Weights of a small encoder-decoder audio transcriber: encoder num experts 16.
Rows from block 3 of the text decoder of a small encoder-decoder audio transcriber, named by matrix and row number. Rows with one number belong to one neuron. Each number is 128 + 32 x the weight over its row's rms, rounded and kept within 0 to 255. All counts start at 0. After the name is the row's rms in percent of the matrix's.
After each neuron's rows are labels from the 100 texts, of 14976, where the neuron reaches its highest value: "tokens" is the input token at the peak. Only what is clearly more common there than usual is listed. The data: short read English sentences (LibriTTS-R).
# fc1: MLP up (decoder.blocks.3.mlp.fc1.weight, 384x192), inputs 0-95
# fc2: MLP down (decoder.blocks.3.mlp.fc2.weight, 192x384, transposed), outputs 0-95

fc1.41 110 [149 117 170 117  99 129 112 163 146 118 161 103 155  73  89  96 164 192  96 171 104 146 127 116 199 128 168 135 117 137 121 150 122  95  79 118 128 100 187 191 186 138 110 116 145 132  87 111  97 158  68  62 133 130 147 110  90  96 126 193 133 162 123 151  89 155 151 123  49 141 123 136 131 105  64 110  71 106 118 126 146 128  67 126  80 116 102 145 112 177 115 119  59 177 129  64]
fc2.41 114 [137  84  90  72 164 138 132 142 106 160 142  83 103 147  95 106 103  39 150 140 144 149 134 129 118 141  94 105 131 131 163 142 177 168 158 194 174  84 193 125 115 134  63 107  49 130  56 130  70 139 129 147 108 108 136 157 109 127 130  83 120 150 106 127 138 162 102 170 212 101 109  84 136 153  81 129  87 143  89 117 117 123 123  79 152 126 153 152 123 133 121 128 146 130 121 146]
tokens: "a"; "u"

fc1.253 112 [ 77 118 192  59 151 113  99 135 113  76 122 105 139 109 157 118 126 142 114 167 122 127 138 122 153 111  70 140  77 109 120 136 181 134 137 151 106 162 155 130  60 104 136 158 178  90 155 179 203  90 129 143  86 116 159 125 150  99 113 173  89 135 135  99 143 136 135 133 102 113 173 148 155  67  75 141 112 154 103 158  92 177  38 125 140 190  90 180 141 116 159 123  80 154 119 177]
fc2.253 109 [115 146 104 123 146 120 174 144 147  63 103  62  93 101 119  94 118 123 135 132 110 105 212 181  99  69 120 128 199 134  96 101 129 117 125 138 101 104  84 117 112 142  71 173 162  57 137  87 176 181 138 133  85 137 123 158  82 107 157 145 105 193  62 118 178 173 121 120  56 180 114 205 118 172 164 140  69 119 127 125 107  99  94  98  37 130 151 103 136 131 148 106 154 144 118  97]
tokens: "t"; "n"; "b"

fc1.148 091 [154  92 142 102 137 197 118 132 113 118 101  71 159 112 148 105 113 130 148 121 101 116 122 209 152 120 140 175  95 196 175 156 160 171 115  91 100 121 132 164 129 153  70 117 128 134  33 115 121 196 134  93  97  97 162 180 145 140  60 131 160 143 102 110  41 141 102 130 113 141 130  92 129  60 119 140  97  97 194 127 136 118 178  44 127  97 144  88 111 132  69 170  93 162 118 104]
fc2.148 111 [ 95 123 128 135 127 172 104 156  68 120 101 153 129 140 139 142 152 144 185 168 137 165  84 157  58 112 196 164  78 119 157 134 177 112 125  48 215 151 127 125 139 102 152  96 157 151  86  82 138 142 184 141 122 197 114 130 182 133  45 132 136 134 175  95 173 104 149 178 149 120 138 108 145 113  99 133 138 175 140 163 109 149 106  80 113 169 139 151 150  88 126 148 177 138 146  99]
tokens: "a"

fc1.324 100 [140 117 133 143 116  93 146 161  93  88 152 181  51  81  85 139 146  39 176 114 112 130 143 126 124 129 135 117 142 106 145 126 118  81 159 129 125 181 119 181 159  84 105  93 149 135  98 124  84 119 104 119 121 100 160 131 124 139 128 116 119 146 153 149 107 148  93 167 152 109  91 178  88 119 181 121 146 127 110 111 103 141  71 203 158 155  83 139 162  98 116 168 123 160 108 145]
fc2.324 118 [151 141 113 137 135 113 154 124 174  95 123 167 127 153 129 172 161 173 141  86 132 132 132 102 108 127 127 120 121 177  93 131  47 134 126  82  93  98 161 114 177  90  83 222 187 117 161 101  93  95 131 137 140 129 193 182 129 176 131 123 117 164  88 107 190 141 163 128 155 110 130 140 128 146  80 116 122 122  55 133  79 113  83 103  65 186 139 123 159 100 153 146 152 159 118 141]
tokens: "o"

fc1.218 096 [123 176 125 115 156 160 124 121  95 140 116 192 115  49 140 151 146 180 139 137 135 131 126  80 175 156 114 132 160  98  73 113  60 142 130 132 163 111 101 132 125  94 109 123 132 161  90 196  57 110  69 139 111 124  74  91 171  98 214 145  83 107 117 140 197 106  77 147 163  71 153 133 119 151 155 191 133 131 166 171 131 116 117 132 129  82 142 134  65 146 201 117 157 200 125 161]
fc2.218 110 [ 97 109 107 138 119  99 156 165 190 140 165 118 118 152 151  86  79 123 148 101 144 120 127 184  85 133 176  54 130 170 162 136 107 127  76 102  27 121  80 110 133 106 155 153 100 141  75  98 163  89  99 191  63 108 146 115 123  61 167 104 128 154 112 154  81 128 104  97 130 113 149 138 138  84  90 142  95 214 140 122 149 135 117  42 128 124 148 157 145  99 112 155 149  89  88 127]
tokens: "i"; "l"

fc1.351 098 [124 138 141 149  82 104  50  90 149 128 171 111 126 148  86 154 148 147 149  80 171 124 114 112 192 116 136 133  88 119  91 127 106 113 153 111  65 135 168  61 163 114  88 119 126  49 132 133 102 114 128  88  85 122 130 120 139 168 125  96 141 135 123 125  79 177 120 208 110 125 117 116 114 135  79 130 139 184 130 133 168  59 140 113 159 142 147 104  72 178 157 168 132 133 117 184]
fc2.351 082 [125  84 136 124 173 112 133 180 144 125 161 112  99 156 106 142  97  81 147 153  83 100 126 125  93 142 162  80 127 100 162 105 114 139 112 149 197 154  86 165 113 142 124  81 113 121 132 169 132 154 121 121 166  40 152 104  99 117 110 119 132 123  98 110 172 151 117 110  80 179 132 154 165 106 155 171 123  82  88 214 161 110 140 113  63  96  93 169 113  85 136  73 117 104 166 138]
tokens: "t"

fc1.339 107 [148  58 118 117 137 160 141 127 159 143 116 156 129 112  60  67 117 113 153 112 102 135  85 132 160 148  95 156 138 129 146 140 104  93 163 112 125 146 137  82  78 150 155 121 141 131 159 156  87 138 100 124 117 119 149 118  98 122 189  98  85 128 132 125  97  55 121  91 199 113 106 160 140 114 150 166 133 127 103 176 119 134 134 120  94  77 132 105 141  83 132 139  95 131 127 160]
fc2.339 096 [167 175 118 161 161  73 113 168 166 134 117 171 140 111 160 166 105 186 139 128 154 102 177 105 100 176 128 126 136 167 121 131 103 131  99 141 119 102  98 143  72 174 110 176 111 108  82 109 204 137 158 124  88  85 100 197 145 144  83 154 125  68  48 163 100 147 142 139 108 122 112  49  83 108 138 155 185 110 146 145 118 162  99 121 150 174 108 104 120 153 177 113 108 128 108 134]
tokens: "p"; "i"

fc1.123 095 [196 143 139 157 133 117 162  99  81  99 149 102 123 155 144 153 125 150 130 135 140 128 149 103 104  87 117 132 112  71 119 145  84 143  67 161 157 149 123 143 104  92 114  97 130 142 135 195 161  89 136 115 139 135 144 173 157 133 108 158 110 186 138 109  95 111  98 170 112 139 141  78  99  71 148 124  92 156 170  84 192 131  48 128 106 134  99 178 123 120 185 159 127 137 133 167]
fc2.123 089 [106 195 139 128  79 158 116 148 150 123 161 160 122 104 110  68  78 106 140 132 156 145 120 123 173 174 105  80 112 144 107 157 129 122 113 188 112 143  82 162 148  90 116 222 201 132  84 127  92  93 136 147 135 112 117 142 183  90 178 186 104 139 133  72  92 111 139 152 133 113 161 103 112 135 112 119 157 135 111 153 133 133 174 161 172 142 136 105 117 141 120 160 165 132 155 153]
tokens: "p"; "b"; "g"; "f"

fc1.166 082 [115 123 145  84 143  92  93 119 143  91 177 122 126 170 167 108 165  44 125 128 157 153 131 136 184  70 141 110 135 134 126 110  87 147 128 121 124 130 123  99 163 140 110 123  88  59 180 111 104 120 173 188 120 103 126 167 125 156 138  86 177 155 197 151 131 122  67 143 144 156 121 128 151 143 145  97 118 141 138  74  94 154 116 167  92 113 111 115 138 130 107 145  97 182 140 135]
fc2.166 092 [125  80 162 106 169 182 146 109 133 179  81 120 143 148 135 142 170 105 122 145 103 164 100 137 131 170 119  86 113 118 164 132 144  94 107 122  86  91  95 108 115 134 105 135 116  81  86 137 176 136 103 146 148 121 152  98  99 145 101 117 132 199 104 179 120 141 197 105 129 107 245 175 157 150 120 103 105 105 160 145 125 145  67 112 159 143 152 215 143  87 104 121 160  66 144 110]
tokens: " "

fc1.40 099 [131 130 149 150  53 122  55 161 121  94 126 154  88 157 206  78  85  99 153  73 143 135 190 169 125  43 178 150  71  71 175  95  70  99 191  66 162 127  88  96 124 132  88  98 107 110 139 130 157 123 121 127 129 106 149 122 130 132  85 160 131  95 110 128 131 135 130 172 149 111 114 139 182 129  75 131 114 138 161 176 147 149 167 157 131 131  95 101 158  97  93 171 133 125 134 187]
fc2.40 094 [158 118  76 111 108 156  89  79 151 150 143 117 172 116 156 119 132 145 200  96 184 140 124 110 162 162 124 138 111  98 136 123 189 100 111 113 148 115  77 153 140 119 149 120 106  73 149 109 121 112 174 137 130 114  92 139 108 114 163  99 119 104 132  98 111 182 102 116 106  80 117  61 192 111 106  85 191 169 129  86 174 142 183  63 112 201 109 156  96 104  69 164 136 139 171 109]
tokens: "t"

fc1.318 102 [147 115  80 176 103 183  87 164 135 145 152 176 154 185 135 147 154  64 153 145 135 132 102 189 150 174 146 148 142 137 138 139  98 139 121 118  92 126 142 127 149 165  90 119  53 222 103  99 116 120 143 125 144  77 176 149 148 103 161  63 129 137  79 133 137 140 127 114 173 127  77 157 166 128 132 173 204 109 146 186 140 120 130 171 165 105 146 108 138 114 141  86  56 174 166  82]
fc2.318 102 [ 86 221 156  96 116 107 144 111 122 114 148 106 122 148 130 110  50  94 151 184 109 151 121 109 138 154 141 158 189 134 156 147 103 104 149 176 127 104 156 129 145  58 122 170 103 198  38  96 126 120 127 120 184  90 167 171  82  74 149 165 144 104 128 120 205 167 123 141  71 102 159 149 149 120 113 104 112 156 144 101  92 134 116 178 134 138 124  95  67 109  95 131 135 143 152  85]
tokens: "i"

fc1.140 099 [143 154 162 187 136 173 146 157 135  58 162 170 173 122 136  89  87  72 146 139 145 132 118  77 142  67 132 140 158 145 100 132 135  59 143 123 191 111 111 144 110 100 126 116 218 138  98 120 116  78 167 102 132 102  54  87 175 115  82 119 122 138 172 164  78 119 121  87 125 134 138  73 121  94  84 171 135 121 124 126 140 159 114 112 145 148 119  63 158 119 112 120  71 107 197 173]
fc2.140 104 [134 174 111 115 125 166 160 107 153  79  96 140 155 135 159  97 128 113 109 102 151 116  88  75 157 159  83  71  99 144 147 134 159  34 173 100 173 143 150 141 159 104 168 107 133 157 106 109 156 111  80 140 108 120 136 101 179  95 127 137 105  89  54 163  89 165 130 156 117  73 188 145 180 113  48 140 129 157 119 124 105 128 143 137  88  96  96 114 115 133 168 103 141 189 157 176]
tokens: "e"; "d"

fc1.29 099 [139 175 114 177 122 182 166 102 146 115 107  86 111 100 156 185  81  81  74 142  91  96 168 114  97 130 120 157 136 127 127 129 198 175 132 111 111 145 106 139 107 177  84 105  88 109 157 116  79 107 195  87 167 110  51 118 157 146 142 112  95  91 131 112 155 143  88 155 109 130 140 166 166 117 135 189 119 124 154 171 172 115  63 156 120 147 108 178  86 159 133 139  90  93 105 120]
fc2.29 098 [ 95  91 107  84 106 110  97 156 189 115 109 123 184 154  80 193 133  91  86 137 128  25 111 133  82 127 112 126 159 159 173 122 129 136  99 128 105 151 109 107  79 133 105 116 153  87 140 181 130 155 129 152 119 160  87 197 105  58 154 122 116 114 174  83 185 102  94 132 142 152 152 115 162  99 151  99 139 117  95 168  88 171  88 158 130 174 182 143  93 169 160  55 108 191 136 162]
tokens: "t"

fc1.377 105 [ 92 158  79 117 108 112  80 147 175 136  83 111 117 160 172 120 107 114 168  89  61  86  97 183  89 145  50 127 119  87  89 125 140 171 163 116 146 138  38 169 120 122 126 169 189 148 178 145 136 114 137 127  68 105 160 144 157 167 125 200 157 125  75  93 116 105 161 143  87 111 164 134 134  32 133 161 104 150 116 142 146 105  93 145 134 112  94 137 102 124 154 115  92 120 147 170]
fc2.377 111 [146 159 165 167 137 135 122 183 138 112  86  60 107 107 105 181 117 149  87 101 127  60  92 114 141  49 136 128  77 116  46 130 199 120 104 155  89 153 109 166 117 135 138  75 158 120 125 125 103 115 120  94 194 118 116 135  98 125 106 198  89 156 148 134 116 150 167 125  89 158  33 113 107 161 148 112  71 120 191 183 147 117 107 126 109 192 151 127 170 144 161 128 193 169 144 120]
tokens: "i"; "g"

fc1.76 103 [102 128  95  91  84 155 115  88 131 108 132  91 180 126 109 178 128  99 135  70 102 123 103 108 136 105  96 198 146  61 111 174  52 158 151 123 128 171 152  85 122 106 122 141 138 116 129 153 100 179 141  88 120  95  84 152 158 133  77 137 129 100 117 132  90 147 134  86  94 134 131 124 119 128 146 161 147 185 107  78 148 165  96  78 144 142 108 105 159  76 104 159 142 138 138 168]
fc2.76 099 [ 94 119 107 122 114  78 158 122  98 175  72 135 130  93 154 163 155 130 126 128 118 154 132 129 139 150 114 192 164 137 147 153 137 165  97 150 191 162  91 126 101 121 124 159 101 137 143 144 165 122 153 121 122 158 102  96 167 142 137 140 137  81 132 130 109 131 130 220 178 112 190 127 135  70 137 134  64 153 128  73 184 171 121  89 155 137 115 148 130 181 127 112 120 141 161 100]
tokens: "o"; "r"

fc1.83 104 [160  97 194 205 138 140 161 139 159 103 127 117 116 115 164 119 154 108  84 172 102 111 141 103  76 126 104 111 158  93 182 123 153 177 200  89  98 180 145 160  94 126 140 131  98 109 134 166 154  92 134  65 124 127 148  94 198 141 103 139 128  93 172 167  56  72 109  78 125 134 201 115  80  92 169 165  93 145  65 137 158 134 100 104 140 123 123 120 116 179 107 129 155 159 103 150]
fc2.83 121 [171 119 122  76 113 160 106  92 156 103 116 123  86 177 124 114 142  83 126 112 146 166 122 183 196 132 182 126  77 130 158 185 134  86 121 127 158  96 123  74  86 187 106 127 138  92 133 164 148  53 111 142 173 141 132  95  80 124 138 177 165  48  54 109 143 130 161 155 174 156 150 109 164 157 114  44 100 121 148 138 110 110 148  46 127  62  78  89 160 129 166 109 117  79 139 123]
tokens: "o"

fc1.274 103 [ 81  99 153 105 130 136 146 118 106 213 130 113 107 136 118 170 149  73 115  86 133 128 114 128  78 189 101 110 115  97 125  90 142 162 155 205 149 148 123 158  56 148 125 121 108 173 111 124 116 112  97 149 143 125  78 150 108 119  70 113 117  87 133 157 106 133 119  76 167 138 157 112 166 125 117  88 182 161  96 105 129 149 123 176  53 133 122 162 117 151 172 162 124 126  66 146]
fc2.274 105 [123 104 161 129 133 110 114 193 147 112 134 125 144 127 129 175 121 142 160  93 110 121 199 112 164 177  79 111 158  74 137 181  90 145  97 111  70 173 102 153 115 146 130 115  95 108 152 128  75 139 136 181 109 133 129 115 156  78 163 105 154 114 104 117 131 179 140 102 101 141 144 152 136 104 153 103 108 166 105 144  74 105 157 144  88 163 148 152 145 174 118  91 100 174  65 132]
tokens: "o"

fc1.217 106 [146  79 143 118  99 177  78 122 128 151 106 137 174 174 142 149 169 103 131  76 177 112 136 138  87  99 117 130  93 111  96 155 146  81 104 130 141 114 126 197  95 137 191  94 173  89 118 128 200  68 191  89 126 123  98 158 136  86 128 123 140 186  78 125 104  99 103 112 120 147  81 128 102 131  98 145 122 108 128  99 163 148 100 163 159  48 153 129 170 135 116  97 113 147 101 135]
fc2.217 112 [141 116 113 179 139 128 128 138  99 107 127 107 196 134 117 131 172 152 119 133 133 151 140  88 130 108 140 142 169 141  84  90 162 198  85  68  99 116  86 137 156 110 135 122 139 129 135  60 112 144  65 124  98 119 132 128 128 170 173 107 182 148  95 125 155  85 120 167 117  73 118 131 112 149 135 122 105  94  93 146 152 138  52 113 183 137  84 165 102 148 104 190 140 134 103 109]
tokens: "e"

fc1.107 109 [123 136 194 132 142 115 114  97 159 142 133 107  70 115 120 126 141 111 125 180 107 113 137 105 114  83 129 108 118 131 185 138 159 130 112 123 111  78 131 111 158 149 116 111 171 159 115 154 111  54 140 125 167  35 153 120  82 153 194 174  91 122 107 105 136 130 124 101 165 102 116  69 128 164 113 167 122 174 156 112 184  93 109 103 109 130  98 129 152 139 123 178 133 101 125 154]
fc2.107 109 [ 93 155 111 119 127 156 116 162 161 144  96 156 122 141 110 114 101 197 104 134 153 135 162 138 157 181  65  81 176 163 140 143 104 114 101 119 110 114 183  98 177 128 152 146 159 146 188 134 149 112 102 139  93 159 138 120 141 132 129 143 120 121 113 138  97  77 138  55 135 170 121 118 160 156 131 141  88 137 199 153 145 161 118 150  96  71 145 102 132 136  68 129  97 162 119  87]
tokens: "s"

fc1.124 102 [138 156  70  94 169 117 104 171 133 110 104 154  94  88 126  93 179 116 130 114 114 143  93 124 149 179  95 135 113 143 192 212 112 101  83 126 102  86 137 135 111 164 197 124 131 165 135 102 128 112 161 113  59  85 170  99 130 146 129  54 142 141  99 129 127 145 169 173 165 140 106 115 186  77 185 105 103 120  79 127  97 106 162  95 114 145 137  68 169 144 120  90 126 158 111 142]
fc2.124 097 [ 50  88 118 202 142 117  47  93  93 119 200 111 148 129 127 123 148 117 131 181 150 121  99 109  69 120 161  76  94 182 119 161 115 159  91 135  78 138 165 111 117  79 110 165 161  98 117 153 172 103 154 170 125 146 111 127 107 108 101 120 118 147  75  96 123 106 109 140 185 101 137 182 125 115  84 180 167  97 139 133 141  85 125 220 148 125 119 121 133 162 107 101 113 165 135  83]
tokens: "e"; "<end>"

fc1.0 081 [159 109 151 138 157  99  30 133 201 158 105 125 103 111  97 149 112 125 125 142 142 115 138 156 110 114 143 123 129 102  97  50  54 153 123 124 140 185 154 176 116 151  59 149 124 144 126 135 105 142 123 128 148 176 160 122 155  84 154 120  69  97  84 179 148 131 115 201 190  90 141 101 116 142 116 136 124 183 153 100 175 174  82 123 105  97  99 135 119 159 166 131 115 165 106 123]
fc2.0 082 [120  94  60  99 148 175 138 131 162 127 136 125  99 148 100 150 128 128 100  49 132  84 117 164  81  87 124 156 201 130 135  89 130 170 113 139 135 106 129 169 150 123 157  67  97  97  88 223 133 171 154 151 112 150  96 190 117 155 113 119 135 106  74 155 146 196  89 120 119 150 164 150 142 163 140 120 155 123 149 113  96 164 146 170 100 100 109 192 147 164 137 183 200 105 150  67]
tokens: "s"; "l"

fc1.203 096 [121 149  58 130 127 125  94 137 188 117 140  72  90 139 156 184 148 150 121 121  70 126 126 194  74 120 126 118 191  81 110 164 140 114 126 134  57 115 108 163  91 163 151 122 156  91 164 140 145  64 115 132 157 130 165 122 137 105 133 157 216 162 150 152 151 156 156 118 139  60  85 137 125 112 180 108 113 114  88 125  94  74  95  88 115 185 186 127 167 134 103 134 134 140 133  98]
fc2.203 096 [127 188 109 154 104 143 159  75  80 134 183 175 142 146  83  81  90 193 166 116 144 180 127 150 132  75 139  76 135 131 162 147 130 132 131 120 186 141 108  95 124 119 120 130 149 144 134 130 180  89 121 107 106 113 175 139 114  97  50 160 109  89 117 187 136 123 130 142 161 111 162 176 199 108 160 126  69 102 164  83  53 158  80  80 103 111 160 136 122 106  68 157  98 103 108 145]
tokens: "s"

fc1.273 096 [114 102  96  70 114 155  95 190  53 157 105  95 133 131 190 115 136 106 121 108  97 113 151  70  96  51 146 133 133  68 140 178 100 118 112 127  89  94 173  59 199 170 123 161 104 157 109  81 151  90  92 117  91 118 120 181 124 114 142 135 198 146 125 173 121  94 163 152 150 144 105 137  92 120 189 172 100 160 192 118 164  94 118 105 115 203 113 133 174 144 125 137 160 134 164  95]
fc2.273 106 [116  98 122 161 121  74 104 128 129 164 117 141 140 109 141 116 164 137 173 113 150 178 161  93 123 120  61 154 188 106 187 139 159  41 177 175 170 179 113 170 156 197 120 172 162 110 129 105 118 126 102 146  94 143 158 148 156 160 100  41 138 173 191 143 132 133 121  86  79 108 127  71 171 112  48 146 124 150 127 151 157 107 141  72 111 153 106 163  53 139 150  83 134 148 142 135]
tokens: "t"

fc1.243 095 [151  97 140  58 152 122  97 118 138 105 186 183 174  88 115 184  89 181 128 159 104 128 118 202 101  90  93  97  79 103 179  70 227 158 122 157 152 132 138 134  98 121 167 154 146 140 104  90 133 147 111  82 114  96  49 154 138 117 178 147 131 161  97  93 103 157  97 149 178 136 139 125 136 127 160 136 118 134 100 142 170 196 153 168 127 141 116 146 163 109 134  91 118 110 113 149]
fc2.243 101 [ 94 150 122  85 133 125 151 142 135  96 140 134 125 160 202 144  79 127 210 139 129 108 209 136 114 144 146 117 107  98  81 120 136 103 128 123 151 118 200  97 213 127  69 157 136 130 158 160  87  57 112 127  88 130 147  75 108 124 196 130 187 110 133 174 179  98 131 127 123 101 110 110  87 114  67 100 158 188 170 166 153  67 144 115 144 121  94 120 119 170 125 119 106 172 121  92]
tokens: "s"

fc1.282 100 [122 193 117 142 123 116 107 128 156 161 112  97  77 149  86 132  66  85 161 177 117 127  93  95 117 133 110 158 160 120 146 109 143  89 100 166 152 184  66  91 118  79 132  96 152 129 120 125  76 116 190 125 159 126 172 173 113 102 110 129 134 159 169 141 156 189  91 172 123  98  75 137 102 130 203 112 106 129 104 160 131 142 192 187 185 134 131 130 180 114  74 113 124 113 134 137]
fc2.282 102 [ 82 146  75 174 119  89 153  87 155 159 182 113 124 138 100 130 156 175 168 120 154 130  54 144 162 144 171 124 137 177 106 147 119 167 165  63 206 144 114 163 104 136  75 149 150 150 128 120 183 170 141 101 151 136  91  74 117  93 102 122 169  90  60 147  64 149 139 128 120 156 135 100 134 168 149 145 119 110 148 144 107  71  90 140  98  99 163  74 153 140 123  90 124 102 152  94]
tokens: "s"; "u"

fc1.226 105 [ 99 131 140 136 208 156 129 204 142 169  77 189 130  67 164 157 147 139 184 110  76 156 125 135 185 155  83 102  80 131 100 128 102 125 124 102 112 157 161  87  99 147 125  54 117 176 148 101 138 102 125 119  95 159 136 120  93 144  81 138  86 170 120  94 107 176 136 139 142 124 110  89 140  61  83  96 108 145 157 128 112 122 160 161 130 148 191  80 185 129  76 121 122 151 114  96]
fc2.226 105 [155 106 220 162 105 130 141 133 125 113 123 142 133 123 122 117 111 151  87 111 145 168 175  96  93 105 101 124  58  85 135  99 124 152 119  98 107  84 166 124  94 173  98 134 100 148 117 170 131 123 156  98  68 100  62  98 120 186  59 114 102 104 143 114 117 104 166 118  84 192 160  97 162 108 111 147 165  92 124  92 139 136  88 141 116 109 103 133 156 132 103 150 117  98 160 179]
tokens: "a"; "c"; "'"

fc1.132 095 [127 137  82  96 124  94 100 104 122 166  88  99 162 122 185 113 162 141 150  55 126 157  68 159 115 145  87 109 139  52  93  73 139 103  70 141 135  98 114 116 106 128 156 150 135 114 141 127 145 150 128 135  97  91  83 138 135 128 103 126 139 123 100 110 120 151 160 154 192 162  48  85 133 133 156 131 125 144 138 135 131 156 161  93 117 187  90  97 177 105 107  95 104 143  93 117]
fc2.132 098 [154 122 139  93 166 135 160  65 111 135 129 120 170 122 151 132 128 136 191 123  94 177 122  96  79 102 133  79 135 117 148 208  73 104 146 122 127  63 121 162 148  96 100 200  84 125 114  70 140 116  95 172 113  97 133 115 125 142 115 174 141 136 216 127 180 179 175 118  98  97  90 148  89 103 137 185 158 122 116 153 149 134 183 159 133 118 127 142 137 135 168 130 106 141 128  97]
tokens: "s"; "k"

fc1.30 103 [135 142 107  81 144 186  94 165 126 118 118 163 111 138  91 134 126  82 147 156 141  85 123 168 121 206 175 102 104  93  77 168  50 188 150 147 173 166 121  83 124 110 121 120 182 180 117 113 138 109 146 118  65 112 134 140 138  89 188 151 107 155 142 155 163  89  77 111 136 177 114 136 150  78 148 153  54 125 106 142 162 158 112 142 153 156 160 139 116 100  97 127  52  88  90 107]
fc2.30 097 [123 167  92 100 150  32  91 121 162 143  92 104 151 160 139 108 166 105 126 160 139 124 134 139 158 197  99  81 113 107 111 120  63 148 136 126 126 120 137  79 116 183 115 139 113 111 109 147 178  73 108 159  97 172 157 194 157 126 138 149 114 139 146 118 154 115 156  91 107 207 175 109 136 154 144 166 194 140  96 136 125 121 164 101 173 194 152  70 162 145  98 121 126 110 110 132]
tokens: "p"; "i"

fc1.171 094 [122  76 111 172 170 200 132 154 162 118 143 112 109 149 163 181 134 108 126  78 142  82  89 105 155 143 178 132  87  94 190 133 157 107 124 132 145  84 155 107 104 160  77 164 117 136 125 111 164 116 156  54  96 126  92 127 183 173 191 150 156 103 207 147 121 111 110 137 201 102 122 113 119 100  70 202  93 133 136 138 150 142 139 127 173 122  90 126 107 172 100 124  81 133 150  90]
fc2.171 109 [157 128 151 132  99 175 147 147 153  97  94 130 130 112  61 114  72 167  96  82 113 126 122  43 109  97 143 125 108 137 119 118  56 131 184 149 165 149  73 152  91 201  82  86 191  97 122 130 145 139 124 151 155 116 116 111  67 174 118 148 152 140  69 182 141  86 123 180 126 101 129 126 157 117 135 132 106 124 148 157  65 166 167 145 106 194 130 119 111 129 161 144 175 136 148 189]
tokens: "p"; "c"; "t"

fc1.118 102 [125 134 105 127  75 186 182 114  98  57  90 168 193 150 187 169 117  82 123 206 136 140  61 151 155 152 124 150 152 145 109  67 136  59  86 157 139 101 137 122 114 121  65 147 190 155 157 125 116 131  67 103 102  94 147 122 171 120 104  76 142 146 103 146 167 135 139 129 153 149 140 102 144 138 173 100 107 151 126 130 151 153 125 137  74 147 105 114 152 161 152 167  59 111 110 159]
fc2.118 102 [ 77  93  57 188 166 116 127 114 112 122 123 128 123 126 173  82 131 175 145  87 125 172 140  78  94 141 109 161 138 156 117 157 134  91 177  38 170 167 148 121 159  61 143 101 118 128  99 133 162 148 165 105 102 130 157  76 127  99  77 151 181 134 101  91  82 114  82 134 172 113  85 146 109 137 160 144 151  84 101  99 141 123 129 160 101 153 141 130 146 165 111  76 171 105 122 139]
tokens: "e"

fc1.220 095 [ 89 132 114  75 175 156 101 149 124 166 149  87 156  87 122  80 101 130 123 117 134 133 125 110 144 103 111 106 138 112 123 141  64 114 119 143 152 137 170  79 154 194 159 105 179 150 115 142 109 100 107 138 188 155 174 134 110 156 181 209 103 101 181 144 121 108 102 162 124 153 125 150 103 161 185 182 123 180 168 175 118 128 123  58 105 103  86 114 131 160  88 174 102  88 160 162]
fc2.220 115 [166  85 121 154 133 120  94 116 114  95 155  80 119  87 115 167 153 163 143 127  91 136  78 103 143 142 131 163 163 103 122  93 186 148 166 147 186 149 120  91  88 134  89 120 103 129 168 134  88  65 195 113  89 144 147 127 142 116 181  59 139 121  89 144 120 176 118 184 137 112 146  95 103 111 153  82 115 130  64 145 184  77 144  94 174 121 100 170 174 115 121 127  93 111 106 126]
tokens: "i"; "y"

fc1.330 104 [130 151 129  57 161 166 135 128 154 153  90 173 125  99 181 135 161 105  86 162 179 110 214  57 160 105  50 140 148 145 134 167 160 134 155 178  59 123 186  98 123 137 132  54 117 137 145 130 130 120 145 121 131 157 102 152 122 102 107  87  66  95 126 142 151 114 127 169  87 124 182 123 135  87  44 134 112 120 166 121 104 147 123 127 148 112 173 157 129 127 126 151 146 135 144 179]
fc2.330 083 [145 109 137 168 162 155 154 106 114 152 142 177 149 145 113 121 192 169 122 115  96 110 192 157 142  96 121 127 179 120 181 120 148 129  89 113 168 130 141 134 117  82 146  98 121 116 162 118 142  91  87 135 134  94 134 135 141 149  68 158  87  73  90  83 124  78 134  83 112 156 108 109  72 144 136 131  72 146 125 206 138  83 122 108 108  98 140 151 112 143 176 142 109 117 118 110]
tokens: "t"; "e"; "a"; "p"

fc1.160 094 [103 120  98 134 138 135 104 177 134 167 176 101 124 116 197 120 121 112  87 122 188 122 118  47 161 168  98 149 140 142 153  56 109 117 126 159 122 153 157 150 138 137 188 113 111 110 154 104  77 107  93  72 119 115 112 133 136 111 174 109  55 130 104 161 130 135 129 111 149  91 199 163 120  81  98 135 167 131 180 174 175  67 123 148 101 175 169 158  76 152  79 107 178 178 151 116]
fc2.160 099 [ 84 109 133 150 109  94 135 181 130  91  71 103 161 197 170 177 128 130 124  86 112 130 176 157 118  73 113 131 168 189 155 138 159 168  97 127 167 101  92 133 166 142 135 119  93  88  83  54 152 108 116 193 119 123  92 103 102 124 119 128 162 108 103 177 156 183 124 176 151 107 116 139 121 121 149 176 157 149 112 184 154 143  80 171 175 142 178 167 162  74 126 156 145 138  54 164]
tokens: "t"